Weights of a small image classifier.
Model: activation gelu_tanh, layers 8, width 160.
Data: trained on photos of plants, animals and fungi (iNaturalist), 38949 training examples, 84.8 epochs.
Rows from block 5 of a small image classifier, named by matrix and row number. Rows with one number within an expert belong to one neuron, the router's apart. Each number is 50 + 12 x the weight over its row's rms, rounded and kept within 0 to 99. All counts start at 0.
After each expert's rows are labels from the 100 images, of 14976, where the router gives the expert most weight on average: "colour at peak" is the nearest of a few named colours to the mean colour under the peak. Only what is clearly more common there than usual is listed. The data: photos of plants, animals and fungi (iNaturalist). In brackets: how many of the 100.
# router: router (model.blocks.5.mlp.router.weight, 32x160, trained with AdamW), inputs 0-159
# up: expert up (model.blocks.5.mlp.up, 32x32x160), inputs 0-159
# down: expert down (model.blocks.5.mlp.down, 32x160x32, transposed), outputs 0-159

# expert 3
router.3:50 52 51 40 54 47 41 25 58 53 41 51 57 40 70 61 35 35 38 42 66 56 50 46 45 50 69 34 46 47 63 48 56 38 41 43 54 39 50 55 49 35 62 56 59 53 61 30 58 49 38 41 79 74 44 59 60 45 41 57 59 44 56 55 36 57 51 47 35 58 64 35 35 55 37 55 51 60 62 41 49 31 50 56 64 56 54 60 55 80 67 46 56 46 33 67 47 39 32 28 63 61 62 62 50 59 40 73 49 61 53 35 41 61 47 45 30 39 38 62 39 59 60 66 22 69 58 52 30 49 73 39 36 68 70 35 44 53 50 43 53 54 66 30 23 57 42 52 32 81 56 50 52 34 61 58 28 49 55 60
up.9:41 62 40 62 39 46 44 62 44 53 40 45 73 34 45 63 39 56 45 55 48 49 37 57 39 47 53 31 55 50 63 40 40 42 73 56 69 55 64 48 59 71 54 57 37 30 38 43 35 53 53 55 53 64 83 53 49 48 38 29 50 67 45 52 62 67 63 44 44 74 55 37 48 49 65 50 81 52 57 53 42 64 49 28 36 52 37 58 19 40 57 48 52 62 41 51 35 42 43 38 76 44 54 53 49 27 46 40 54 48 60 23 60 59 56 53 57 52 43 65 31 55 42 14 39 40 53 27 56 65 61 63 57 41 33 53 57 46 49 54 47 59 60 33 38 49 42 55 61 50 60 53 32 60 46 43 63 76 39 60
down.9:44 47 42 61 22 59 48 38 49 36 63 59 40 55 48 49 55 59 25 45 47 45 55 61 54 36 61 37 78 36 30 48 28 35 35 38 49 56 54 54 49 46 44 67 72 69 57 41 41 55 59 48 51 80 49 48 45 72 45 52 62 48 36 43 46 41 52 33 53 54 45 40 45 54 54 63 48 56 28 52 71 56 48 30 53 31 55 46 55 63 53 54 61 64 63 36 28 47 34 51 39 39 27 52 49 48 33 48 68 56 43 56 36 69 32 45 67 42 30 60 50 49 69 35 50 57 50 33 37 55 78 54 44 52 52 67 51 78 71 45 49 46 64 45 48 70 65 44 35 68 59 38 46 63 75 44 69 54 49 48
up.10:40 62 29 73 49 32 32 54 33 32 63 61 54 39 62 65 55 57 43 43 49 21 41 43 48 32 53 38 53 43 53 59 49 53 54 55 71 37 40 49 12 31 51 36 37 41 63 46 45 42 42 44 65 42 68 61 49 54 46 40 57 43 61 46 55 60 30 44 43 47 60 66 44 50 65 45 53 58 56 46 44 55 57 50 48 57 52 41 37 47 45 55 44 81 57 70 49 48 44 31 29 29 66 51 29 51 69 69 47 51 53 50 50 47 47 39 74 64 59 54 55 48 49 52 41 43 57 68 37 39 39 67 66 46 49 51 52 55 50 72 62 49 79 18 45 57 40 53 53 51 36 58 48 72 36 37 64 76 66 42
down.10:68 52 70 67 33 57 52 49 51 64 20 65 50 64 68 53 59 54 38 60 45 51 45 36 47 37 28 36 54 61 49 76 46 46 42 55 28 37 30 74 74 36 54 49 72 39 46 64 28 59 44 47 40 44 41 65 52 47 51 40 53 58 70 53 48 53 52 65 53 42 39 60 44 64 47 52 49 56 69 49 40 51 54 54 50 30 62 38 45 35 49 44 52 47 44 41 61 57 63 53 44 32 43 45 66 48 43 31 44 44 56 38 59 53 59 44 36 52 52 35 25 58 81 44 45 40 50 51 57 41 36 64 69 37 37 65 43 51 47 43 54 34 64 62 39 15 44 63 66 61 55 60 33 43 63 58 31 73 60 57
colour at peak: brown (75)

# expert 26
router.26:45 33 53 69 59 61 44 63 55 42 47 53 65 27 49 59 52 38 54 60 58 38 75 49 64 70 67 46 54 70 56 40 46 30 64 61 42 26 67 56 47 66 51 47 35 47 56 43 46 45 73 47 36 54 41 56 58 41 50 53 37 37 32 42 50 50 52 40 36 70 73 50 45 79 28 45 48 40 38 57 33 41 50 27 48 67 47 60 55 66 42 46 52 56 50 46 70 51 48 49 67 62 56 53 38 53 40 31 22 52 43 80 43 40 45 70 47 58 42 67 36 51 36 53 65 48 45 48 58 43 65 54 59 42 63 45 30 57 45 62 43 56 50 45 52 69 47 55 62 36 34 46 52 57 49 26 24 61 45 17
up.0:46 67 43 74 40 49 43 60 36 60 51 58 41 47 46 47 57 44 61 43 41 52 58 56 59 64 32 57 56 48 44 63 51 72 44 79 48 56 57 29 57 44 49 53 51 47 34 33 60 73 64 28 51 34 43 49 52 65 39 42 37 59 44 38 50 43 43 50 26 47 35 42 45 48 62 54 73 44 41 40 55 37 38 47 57 67 58 55 50 41 39 56 59 49 37 52 44 72 57 28 41 29 58 33 55 29 66 39 51 45 46 68 69 47 51 61 55 34 40 46 69 74 61 67 74 44 41 38 35 46 34 67 63 55 40 48 33 57 44 57 44 80 58 72 68 39 45 51 69 56 56 32 45 65 38 48 43 19 53 44
down.0:66 63 25 29 71 49 48 61 46 44 35 50 57 48 76 48 31 51 57 50 49 34 35 58 46 49 66 56 52 67 50 60 63 70 20 54 40 43 48 69 60 79 60 44 44 55 36 59 49 81 40 47 55 69 32 63 77 47 49 40 35 62 62 48 30 56 44 52 63 36 39 33 67 59 44 50 49 68 55 49 59 41 42 36 47 48 37 54 63 57 57 40 61 39 73 54 41 53 45 41 43 22 49 42 68 64 53 47 53 45 30 65 62 71 65 41 43 48 59 42 40 47 57 48 45 70 60 47 31 62 35 34 39 35 53 44 58 36 42 44 53 42 32 59 59 55 33 45 39 31 55 48 43 43 39 46 57 61 41 58
up.1:49 38 54 48 43 39 52 52 60 48 28 46 40 58 58 20 46 60 72 56 41 51 46 53 34 42 74 50 29 51 53 58 29 37 48 67 55 59 57 44 43 57 54 48 38 53 47 45 46 39 79 53 48 71 47 51 58 45 52 36 49 44 51 64 54 43 36 57 50 66 69 47 47 51 42 33 59 47 33 47 57 32 48 47 51 48 45 68 72 57 55 61 26 57 39 74 58 50 54 67 76 63 38 47 56 80 48 39 35 53 55 68 43 45 56 61 43 30 50 52 50 28 62 61 37 44 48 55 62 45 52 42 62 32 76 45 42 48 44 28 80 29 32 43 50 49 64 44 36 75 69 57 34 71 44 53 54 41 33 47
down.1:51 55 75 72 37 45 61 35 51 61 74 46 60 32 45 55 64 37 42 44 37 29 44 49 32 71 44 52 58 28 46 60 40 59 31 42 57 45 57 48 40 48 46 37 58 54 43 43 58 39 46 54 55 62 43 82 44 63 42 51 44 38 39 42 54 44 44 30 70 55 72 50 51 61 39 67 51 44 72 41 49 62 50 25 37 52 52 60 42 67 37 24 30 63 51 67 45 47 51 47 43 66 61 56 56 35 47 43 49 76 50 72 47 49 49 44 57 56 45 60 72 54 32 63 65 53 41 59 60 41 36 43 79 75 23 63 63 50 51 54 44 49 52 48 51 58 51 41 64 46 32 49 56 44 29 53 37 33 45 64
colour at peak: brown (55)

# expert 25
router.25:40 36 38 38 31 56 31 51 52 46 39 50 39 76 38 49 50 45 68 49 36 41 45 39 63 32 65 39 54 48 44 75 60 41 29 52 43 57 43 66 36 31 51 26 60 39 54 32 39 53 41 44 47 50 65 41 33 58 62 67 45 37 72 55 60 32 63 54 80 39 38 56 70 46 46 70 71 75 46 63 39 40 52 32 49 60 47 39 59 48 65 60 49 54 65 35 61 16 55 64 67 32 57 52 60 66 54 40 33 41 40 65 52 53 50 56 45 61 51 59 62 37 48 43 44 49 59 57 58 64 42 43 50 44 66 38 51 38 72 50 56 69 44 36 65 56 41 41 64 32 44 50 34 65 45 53 48 49 69 47
up.0:36 57 64 66 36 74 34 43 43 58 49 50 37 26 42 48 41 48 46 66 35 50 77 54 13 47 51 53 54 34 62 43 51 53 53 42 51 55 72 49 58 54 55 32 43 58 52 44 54 63 33 62 37 67 37 42 47 48 47 33 44 51 46 62 40 74 50 58 58 68 58 55 56 53 57 61 47 54 29 48 42 59 67 40 51 66 37 57 55 48 35 55 43 74 55 46 60 38 53 50 57 29 40 52 50 38 44 33 74 47 30 56 49 39 55 46 52 69 57 45 53 11 41 47 61 69 47 40 51 77 78 58 51 56 47 54 44 49 55 43 70 39 32 40 46 58 56 51 48 46 43 49 49 81 65 28 37 32 49 43
down.0:55 45 65 61 62 73 41 36 32 53 43 46 60 47 62 45 42 57 51 40 37 44 24 69 56 44 45 49 60 71 47 49 59 39 53 50 48 48 41 53 47 65 52 49 56 59 39 60 54 48 62 45 47 47 67 58 65 23 63 46 41 51 48 44 38 63 33 51 74 27 25 60 37 59 65 66 54 78 36 49 46 39 24 58 60 53 40 47 55 42 43 50 39 72 48 40 44 54 56 61 51 27 31 54 45 36 53 65 34 68 67 48 69 46 25 33 60 37 50 65 56 61 47 56 60 32 75 45 48 44 36 50 38 36 35 50 77 44 37 48 53 18 48 54 49 47 53 57 60 63 62 45 48 53 50 55 65 43 74 30
up.1:49 44 71 54 62 40 70 44 51 60 40 34 49 55 38 33 47 45 50 47 55 47 44 41 61 21 46 40 39 54 51 31 33 51 63 50 49 36 59 49 40 43 47 37 63 55 26 42 43 44 74 63 47 71 59 43 55 48 45 48 49 79 50 55 56 33 63 51 41 42 34 51 74 60 47 28 47 45 78 58 56 33 49 27 51 62 38 41 56 69 48 59 55 45 47 20 50 67 52 40 42 43 47 53 41 68 61 53 52 45 66 51 54 62 41 45 81 53 53 56 30 44 32 44 51 61 79 82 33 43 41 56 58 51 61 52 56 71 38 35 54 61 45 44 58 47 57 35 35 43 55 69 54 38 60 47 41 78 48 60
down.1:56 65 58 39 56 76 53 61 34 82 77 79 55 58 44 47 43 36 55 49 53 39 51 46 45 50 64 43 56 53 67 43 47 43 44 61 61 63 60 33 54 53 61 36 29 52 47 42 60 35 50 55 55 34 57 46 23 46 64 61 46 59 63 57 40 29 36 68 34 36 64 37 42 59 45 64 43 40 37 60 60 43 48 50 44 63 27 51 67 24 42 42 44 76 42 55 40 48 62 54 53 49 42 40 51 34 48 70 46 42 54 44 66 51 82 39 70 47 55 45 33 48 46 45 42 46 43 49 44 41 49 28 72 36 52 54 44 57 70 42 45 46 62 49 26 69 64 70 37 50 62 42 56 42 31 50 51 63 57 36
colour at peak: grey (79)

# expert 31
router.31:47 59 42 42 38 31 44 42 58 52 56 53 59 33 41 64 38 40 70 48 44 53 29 71 60 40 50 74 44 43 41 62 63 66 58 63 66 77 40 33 52 58 62 64 65 56 54 43 39 53 47 40 49 52 76 64 44 26 57 66 47 34 62 55 63 50 47 47 62 46 67 40 54 52 50 56 55 54 53 36 49 41 42 53 56 60 81 42 56 37 50 54 51 43 50 41 55 39 28 50 52 40 61 45 62 50 48 53 69 52 32 45 44 54 61 65 57 58 35 46 44 36 18 53 46 68 38 56 45 54 68 53 71 54 41 36 45 27 70 21 47 41 48 27 25 42 65 43 38 46 19 50 34 38 54 59 60 34 55 49
up.0:61 33 52 68 58 57 45 45 44 47 63 45 55 51 43 55 44 55 47 38 60 54 47 57 84 52 45 33 27 67 47 46 31 57 54 41 68 48 38 48 44 47 32 49 48 59 42 18 64 62 44 72 53 41 54 51 38 49 66 44 44 47 54 69 37 42 65 25 46 49 57 42 40 62 73 47 33 34 80 39 57 49 45 36 43 42 55 49 65 81 57 53 48 68 27 68 81 44 42 17 50 59 50 53 47 53 46 55 44 60 32 58 46 52 53 33 47 42 34 63 46 48 39 37 26 60 67 67 51 56 37 61 46 53 58 44 59 39 53 65 68 53 47 38 44 54 58 51 63 34 33 61 35 44 63 47 50 68 49 44
down.0:54 38 47 32 42 51 35 34 39 73 53 44 79 43 44 51 36 57 40 39 44 45 54 71 53 50 43 44 60 49 54 65 53 25 56 61 46 38 41 65 53 47 61 45 60 51 43 42 46 48 43 58 36 36 69 46 65 67 60 43 43 50 40 44 44 46 37 28 61 66 52 71 33 46 40 41 35 41 55 41 57 40 57 48 59 55 71 73 55 55 41 42 61 47 35 48 54 43 40 54 20 64 54 55 73 53 76 59 60 30 84 57 57 51 51 62 58 45 64 74 59 49 48 47 39 29 38 51 38 27 53 48 30 43 40 41 63 44 59 53 19 30 36 52 51 51 46 48 59 78 64 59 59 72 59 55 55 54 55 48
up.1:50 51 48 66 68 42 55 48 63 42 60 35 55 30 49 33 49 46 31 60 55 42 44 29 76 58 71 64 45 49 62 55 51 40 68 39 61 72 34 54 58 48 35 54 57 50 48 59 50 40 45 59 57 67 32 54 39 41 46 30 49 31 36 44 41 49 61 61 57 72 68 43 40 52 53 40 65 55 50 66 69 50 60 33 63 63 58 48 37 46 64 45 45 46 51 54 67 36 30 16 53 51 53 47 37 42 42 40 30 52 48 52 52 43 75 54 56 63 42 33 33 34 51 61 45 52 67 39 61 18 48 72 47 46 55 49 47 63 36 53 54 70 55 20 47 49 63 44 73 41 49 63 47 40 48 46 48 83 50 52
down.1:46 50 60 56 31 46 40 46 36 59 58 70 57 39 45 72 59 44 40 46 23 30 41 41 58 73 53 45 65 60 56 47 53 55 56 58 41 41 43 63 45 41 60 32 57 74 47 36 34 37 49 38 42 49 64 41 55 47 52 31 47 52 25 48 43 63 52 57 54 19 42 56 48 52 36 51 63 61 67 63 45 60 57 59 47 58 37 56 36 35 39 24 46 40 41 45 64 45 65 55 67 37 54 48 36 30 54 55 51 43 63 40 55 45 29 65 58 38 82 60 55 60 37 52 71 32 22 50 36 65 52 44 52 58 63 82 42 45 56 67 37 60 61 64 63 41 57 43 68 64 59 62 51 41 39 43 59 66 49 34
colour at peak: brown (80)

# expert 21
router.21:71 39 62 56 48 57 45 36 63 53 41 61 43 46 47 55 64 64 58 36 53 53 33 70 22 49 49 62 40 66 36 65 53 49 52 33 42 63 71 52 32 43 61 52 49 56 76 48 56 43 56 42 46 48 58 39 33 57 39 63 54 37 65 60 61 26 51 32 54 57 69 54 31 39 30 57 61 49 60 58 38 36 63 67 67 26 46 57 40 44 52 44 62 55 65 49 29 37 39 47 41 68 57 35 45 64 35 67 60 43 58 48 28 43 50 46 33 64 30 49 49 63 49 55 35 68 46 63 46 39 60 71 56 31 49 53 39 51 57 53 37 62 36 42 55 41 55 34 71 62 58 65 67 21 55 65 65 34 44 54
up.0:37 44 45 63 55 43 35 54 66 47 55 58 40 29 58 39 47 52 42 30 69 25 58 31 37 45 71 32 60 50 85 52 51 60 58 60 47 49 45 52 50 38 36 38 35 60 55 63 57 44 58 37 29 71 53 45 56 48 48 68 56 40 38 34 53 45 64 52 54 51 65 41 42 64 58 55 32 34 59 41 46 45 63 65 48 49 56 59 38 61 49 55 48 85 70 62 40 44 60 40 56 64 44 35 37 46 37 41 53 45 55 56 43 45 47 46 54 36 40 58 57 63 50 24 45 42 52 38 66 25 71 62 53 42 32 47 57 57 46 52 23 33 48 69 37 41 35 45 57 58 81 63 50 42 63 58 28 72 54 55
down.0:58 63 73 51 39 62 60 58 44 47 38 47 67 63 51 54 43 34 25 42 43 47 45 33 55 61 81 61 63 36 70 54 39 32 52 28 57 54 84 31 57 42 65 55 45 23 48 49 52 70 63 66 56 51 37 49 57 51 63 56 48 54 59 54 54 14 48 47 42 39 55 51 51 54 60 43 57 54 49 55 55 60 56 49 55 47 54 55 65 58 59 60 39 54 36 54 46 63 57 36 71 33 49 37 41 21 40 50 50 55 61 53 63 38 54 47 50 55 59 65 38 51 46 39 65 61 67 51 09 55 40 44 33 31 43 36 51 40 60 40 56 46 58 31 46 46 41 45 43 63 64 35 54 67 71 33 71 50 40 48
up.1:51 48 63 29 59 40 34 35 52 36 61 55 55 53 27 55 56 57 31 33 59 59 68 41 62 46 66 31 47 40 56 58 60 67 41 19 51 38 50 43 62 42 51 60 53 50 57 66 42 56 43 57 46 56 40 54 46 51 53 53 52 28 51 55 53 52 57 56 35 30 72 50 76 57 39 47 24 64 68 37 61 46 50 44 53 74 61 30 42 43 32 47 65 64 40 54 40 31 51 38 38 57 45 53 66 46 36 69 55 64 25 30 57 36 70 54 39 65 36 41 43 33 47 42 49 53 57 64 27 38 62 48 49 41 46 52 59 41 57 52 57 75 57 48 36 51 37 40 80 54 75 56 63 40 51 48 58 70 62 38
down.1:36 45 26 56 48 43 49 40 48 51 58 34 81 59 40 42 25 48 44 31 30 44 51 33 43 52 39 37 47 30 52 46 59 44 53 46 70 45 57 51 61 67 34 34 47 29 51 60 51 61 54 59 68 67 48 53 41 53 60 53 55 52 64 51 59 66 63 46 74 46 37 33 41 50 77 45 45 39 53 55 29 63 63 56 63 40 41 70 32 65 67 47 48 51 43 48 37 62 49 48 47 30 66 66 46 49 62 52 31 47 54 52 56 41 50 44 93 33 60 51 62 30 44 26 74 53 43 51 48 50 42 33 41 59 33 50 44 42 57 63 59 62 51 51 64 39 55 52 63 39 53 57 56 52 61 50 76 63 27 50
colour at peak: white (28)

# expert 15
router.15:54 54 52 60 53 50 53 28 34 39 53 30 51 66 23 43 63 66 36 32 34 36 43 58 59 44 36 46 61 49 30 47 57 48 55 36 37 63 45 65 60 44 52 32 55 43 60 54 38 48 59 60 65 59 34 58 53 56 37 39 67 52 52 28 72 53 66 26 63 55 39 51 65 36 27 57 55 69 72 63 47 40 50 38 59 47 57 45 48 43 52 42 64 42 54 54 47 57 43 47 32 28 68 31 42 56 60 32 68 45 55 44 53 66 41 41 34 67 61 49 61 29 36 23 69 66 70 65 38 57 29 42 52 44 34 60 35 66 38 66 70 47 61 54 62 58 47 46 65 51 53 64 48 41 66 48 60 40 57 56
up.0:57 61 40 33 64 51 55 60 72 46 55 47 22 54 47 47 39 38 48 67 39 56 59 46 44 51 49 67 62 45 42 68 64 31 49 75 44 53 55 37 52 57 36 55 59 58 30 52 71 38 29 53 50 37 37 39 56 77 45 63 32 58 74 52 46 50 39 38 62 36 63 59 51 54 67 38 60 42 37 54 48 52 53 58 42 49 60 44 75 33 61 28 44 50 13 53 45 47 25 30 48 34 65 43 54 45 31 53 43 64 58 46 55 47 64 58 38 57 50 28 44 57 47 57 63 37 66 51 55 56 33 38 51 39 49 59 60 52 71 44 38 66 71 60 43 53 55 57 65 54 70 47 65 19 39 61 50 50 44 55
down.0:50 73 51 77 44 60 54 61 43 45 62 46 43 43 41 60 61 31 43 51 53 29 56 70 55 42 59 38 31 48 47 30 49 52 76 70 54 58 45 58 39 45 28 74 46 47 48 62 70 33 51 56 63 63 39 57 49 64 52 54 57 39 62 59 38 62 55 62 38 66 64 53 59 49 65 48 39 47 47 66 55 65 57 46 56 07 37 40 60 62 45 49 60 55 41 55 45 70 47 37 36 55 38 49 57 65 60 61 45 49 64 37 49 53 41 36 55 45 49 48 40 28 45 51 16 30 35 33 36 40 73 49 34 31 27 60 58 55 30 41 62 51 42 44 53 62 55 66 58 49 28 38 52 60 62 56 59 51 50 54
up.1:70 59 65 31 51 35 69 42 70 36 46 44 25 50 42 41 50 48 55 62 54 59 47 48 43 44 55 61 46 64 42 76 50 35 34 47 45 34 60 45 66 44 48 43 64 51 38 37 34 59 62 67 60 29 45 40 48 56 39 42 64 37 56 59 56 48 53 48 50 56 32 56 57 49 42 61 37 52 68 33 61 42 52 37 39 41 63 28 47 31 61 76 38 57 21 74 68 46 52 43 49 48 58 58 47 79 39 66 52 39 17 65 27 44 36 63 54 49 40 50 46 43 50 47 59 48 42 60 33 44 73 67 37 57 69 73 47 61 63 51 37 30 64 53 54 60 56 37 50 61 58 67 55 52 43 55 38 39 51 42
down.1:52 53 44 58 67 42 56 45 53 39 37 60 33 38 52 63 56 68 53 31 30 60 19 75 66 48 52 49 63 22 41 35 38 46 61 30 56 58 47 60 64 37 42 48 37 43 58 35 47 63 31 61 40 47 51 52 74 33 56 44 35 31 37 48 56 48 53 71 45 31 62 52 58 56 57 69 66 58 37 49 68 41 29 48 44 86 45 43 65 65 46 38 30 35 61 49 49 47 58 36 41 37 39 42 46 56 51 40 55 56 44 45 57 53 66 46 40 36 86 60 34 58 33 61 54 47 52 64 50 49 38 61 52 54 37 30 57 57 56 48 61 56 57 52 62 57 41 44 56 53 34 46 54 53 71 37 49 73 46 66
colour at peak: grey (77)

# expert 9
router.9:78 71 66 48 56 55 62 48 65 55 43 60 60 49 39 37 60 69 19 47 64 61 67 46 43 28 62 46 49 44 60 43 52 69 63 59 53 74 53 36 67 36 67 59 56 46 49 66 46 37 43 39 69 57 43 47 64 35 37 42 41 41 45 54 54 48 31 63 26 59 70 34 40 31 52 33 50 56 75 37 57 61 48 47 49 55 41 35 58 40 50 47 50 45 46 64 35 58 39 63 64 53 44 53 48 42 31 57 67 36 42 34 54 46 42 75 40 50 52 23 38 46 45 48 38 63 45 53 47 59 33 54 50 53 45 45 36 50 47 47 73 46 77 31 31 37 73 38 55 60 44 64 62 29 46 60 55 51 63 43
up.0:22 62 70 20 37 43 61 62 60 58 54 44 54 40 56 43 33 54 46 44 33 41 32 51 44 38 58 66 53 46 46 49 40 49 43 46 59 44 59 64 80 44 50 55 43 56 48 66 26 54 50 91 50 61 19 55 60 55 43 79 50 50 51 51 55 53 57 55 44 38 40 51 45 55 55 35 64 51 49 30 59 67 46 32 52 42 50 58 29 50 44 59 47 56 60 63 56 52 63 36 30 62 50 47 45 75 52 61 66 39 39 41 28 58 62 57 74 50 61 35 51 37 28 72 49 71 47 48 51 42 32 44 46 54 49 52 58 57 57 55 59 42 59 25 71 55 44 47 53 27 48 56 37 48 51 44 61 66 34 42
down.0:46 61 53 51 29 44 30 56 60 34 58 57 31 56 50 59 43 25 53 38 47 58 67 50 51 44 54 34 52 37 55 60 36 43 47 37 70 54 69 37 57 75 34 49 49 42 50 61 57 59 51 58 39 32 39 62 44 52 70 32 45 35 56 53 62 63 54 49 43 42 53 65 52 55 65 33 42 48 61 64 46 66 33 36 59 69 59 66 57 44 51 41 49 54 58 54 42 46 63 67 51 65 66 56 30 49 62 54 53 52 58 39 52 42 40 52 28 35 72 77 66 31 33 49 51 51 37 44 33 60 80 35 57 31 49 53 22 67 35 50 44 44 49 68 60 44 38 55 52 55 69 38 60 61 35 28 20 51 54 50
up.1:38 52 31 43 65 56 29 67 42 58 72 48 66 52 54 38 64 34 58 48 40 49 58 80 16 35 37 44 36 36 54 36 60 61 53 83 64 55 44 37 37 47 41 60 48 49 48 50 65 54 33 36 58 58 54 51 46 52 40 60 47 47 45 41 65 61 46 48 48 65 40 42 60 41 50 64 66 55 45 48 49 52 47 63 50 32 47 61 26 60 40 61 40 32 84 42 40 65 45 51 40 56 54 50 43 56 46 45 62 66 77 46 60 44 51 56 45 66 62 62 61 47 55 34 43 37 31 52 65 55 50 55 55 37 63 23 40 35 74 60 47 60 84 55 53 44 44 53 31 47 49 47 30 45 46 39 40 31 53 59
down.1:56 49 61 55 55 55 51 47 39 34 43 49 68 58 55 40 46 61 49 19 54 51 45 62 48 36 63 72 39 48 59 44 47 62 31 36 72 15 42 65 46 25 52 33 38 54 50 53 49 66 55 47 48 52 46 44 53 52 69 24 37 32 58 52 59 46 49 73 52 67 44 71 61 67 28 62 15 50 48 36 48 24 59 52 53 54 49 62 35 67 42 62 43 41 46 46 59 56 27 26 20 69 50 49 51 41 53 71 45 49 40 56 51 49 56 32 53 58 28 56 55 42 58 47 45 58 40 49 53 59 72 54 60 45 59 43 50 60 35 47 48 47 51 54 62 43 72 56 44 60 50 46 46 61 70 40 64 62 62 31
colour at peak: green (39)

# expert 6
router.6:52 62 48 50 65 20 42 47 54 44 49 55 62 44 51 54 49 71 61 44 49 28 44 49 55 33 41 36 64 54 63 46 61 70 55 65 55 47 37 49 48 54 34 60 54 59 43 24 43 49 67 68 64 42 37 53 47 46 53 39 52 62 42 37 44 50 37 56 44 47 49 62 54 56 63 59 42 60 64 23 55 47 41 59 58 38 60 45 28 64 75 40 50 34 28 46 47 63 58 39 41 38 53 42 34 60 65 39 70 57 37 51 43 50 48 60 63 23 68 50 58 60 43 53 58 58 70 16 27 51 42 71 62 57 53 47 58 38 38 46 78 37 67 44 76 42 64 33 49 43 53 71 51 39 56 47 52 80 45 49
up.0:59 61 43 49 53 44 63 60 54 74 36 43 50 41 46 48 57 44 45 52 50 45 48 44 37 63 17 73 48 51 45 48 41 63 55 48 57 50 59 46 55 53 58 73 48 51 67 64 43 60 59 42 61 52 68 42 22 39 40 40 50 75 34 60 36 33 50 40 24 69 59 62 53 49 52 42 39 50 66 60 70 50 51 66 79 40 54 44 60 32 41 50 72 53 25 68 50 60 49 47 46 45 50 62 59 52 40 31 55 59 66 33 35 54 72 59 48 47 45 21 47 40 64 42 61 46 26 41 52 34 64 36 40 35 20 59 29 47 43 47 44 44 49 60 56 47 79 56 38 48 48 61 41 63 34 52 42 35 49 50
down.0:43 62 59 31 53 37 45 27 59 49 63 57 48 66 48 45 58 58 59 34 39 46 28 59 52 53 50 65 50 48 55 61 63 44 54 20 50 35 65 48 67 63 25 38 43 60 51 71 42 35 52 35 58 59 55 42 32 40 42 65 61 53 73 58 43 45 42 52 61 51 31 39 50 68 42 38 38 33 57 69 46 55 33 52 66 47 43 43 48 31 56 49 59 33 65 49 63 64 53 56 43 45 43 30 60 70 51 47 50 71 57 42 51 62 64 61 46 55 60 51 39 50 51 39 25 35 38 77 78 49 50 42 34 63 58 31 55 60 47 32 55 37 63 50 40 50 39 43 48 41 74 40 53 31 28 71 64 35 54 32
up.1:74 24 73 33 70 44 46 57 49 45 60 65 57 42 45 29 44 57 54 35 52 19 48 58 57 40 54 45 44 64 65 66 45 47 46 39 60 40 63 49 55 43 58 52 60 47 41 64 59 45 52 58 59 54 52 53 28 59 31 36 69 42 40 40 41 50 62 53 69 52 23 55 38 73 24 42 44 61 53 67 68 43 53 57 44 45 47 49 39 45 40 39 33 68 28 63 36 43 52 43 71 44 40 51 70 41 27 61 33 60 59 41 46 52 46 68 51 52 55 57 42 49 32 40 74 45 55 48 49 23 39 54 39 73 44 38 57 46 73 59 42 67 55 39 75 39 50 40 70 43 42 54 51 50 52 50 42 56 67 51
down.1:39 55 40 49 43 48 57 32 49 65 48 68 52 54 26 65 45 54 43 56 47 57 69 45 65 29 68 67 32 39 47 51 62 50 63 56 41 55 47 43 61 52 77 51 43 41 53 45 60 48 30 52 47 42 31 45 56 66 61 60 63 57 61 46 40 38 55 41 35 51 42 53 51 34 47 43 59 37 48 33 63 47 66 43 57 63 55 35 41 28 43 52 52 64 47 53 55 50 49 35 39 47 47 58 35 48 58 61 59 28 32 51 47 46 44 57 45 61 49 46 57 60 73 64 89 58 57 34 38 56 77 54 46 31 32 53 59 65 36 41 57 13 62 41 54 70 44 61 24 76 60 57 48 75 53 59 47 39 71 43
colour at peak: black (79)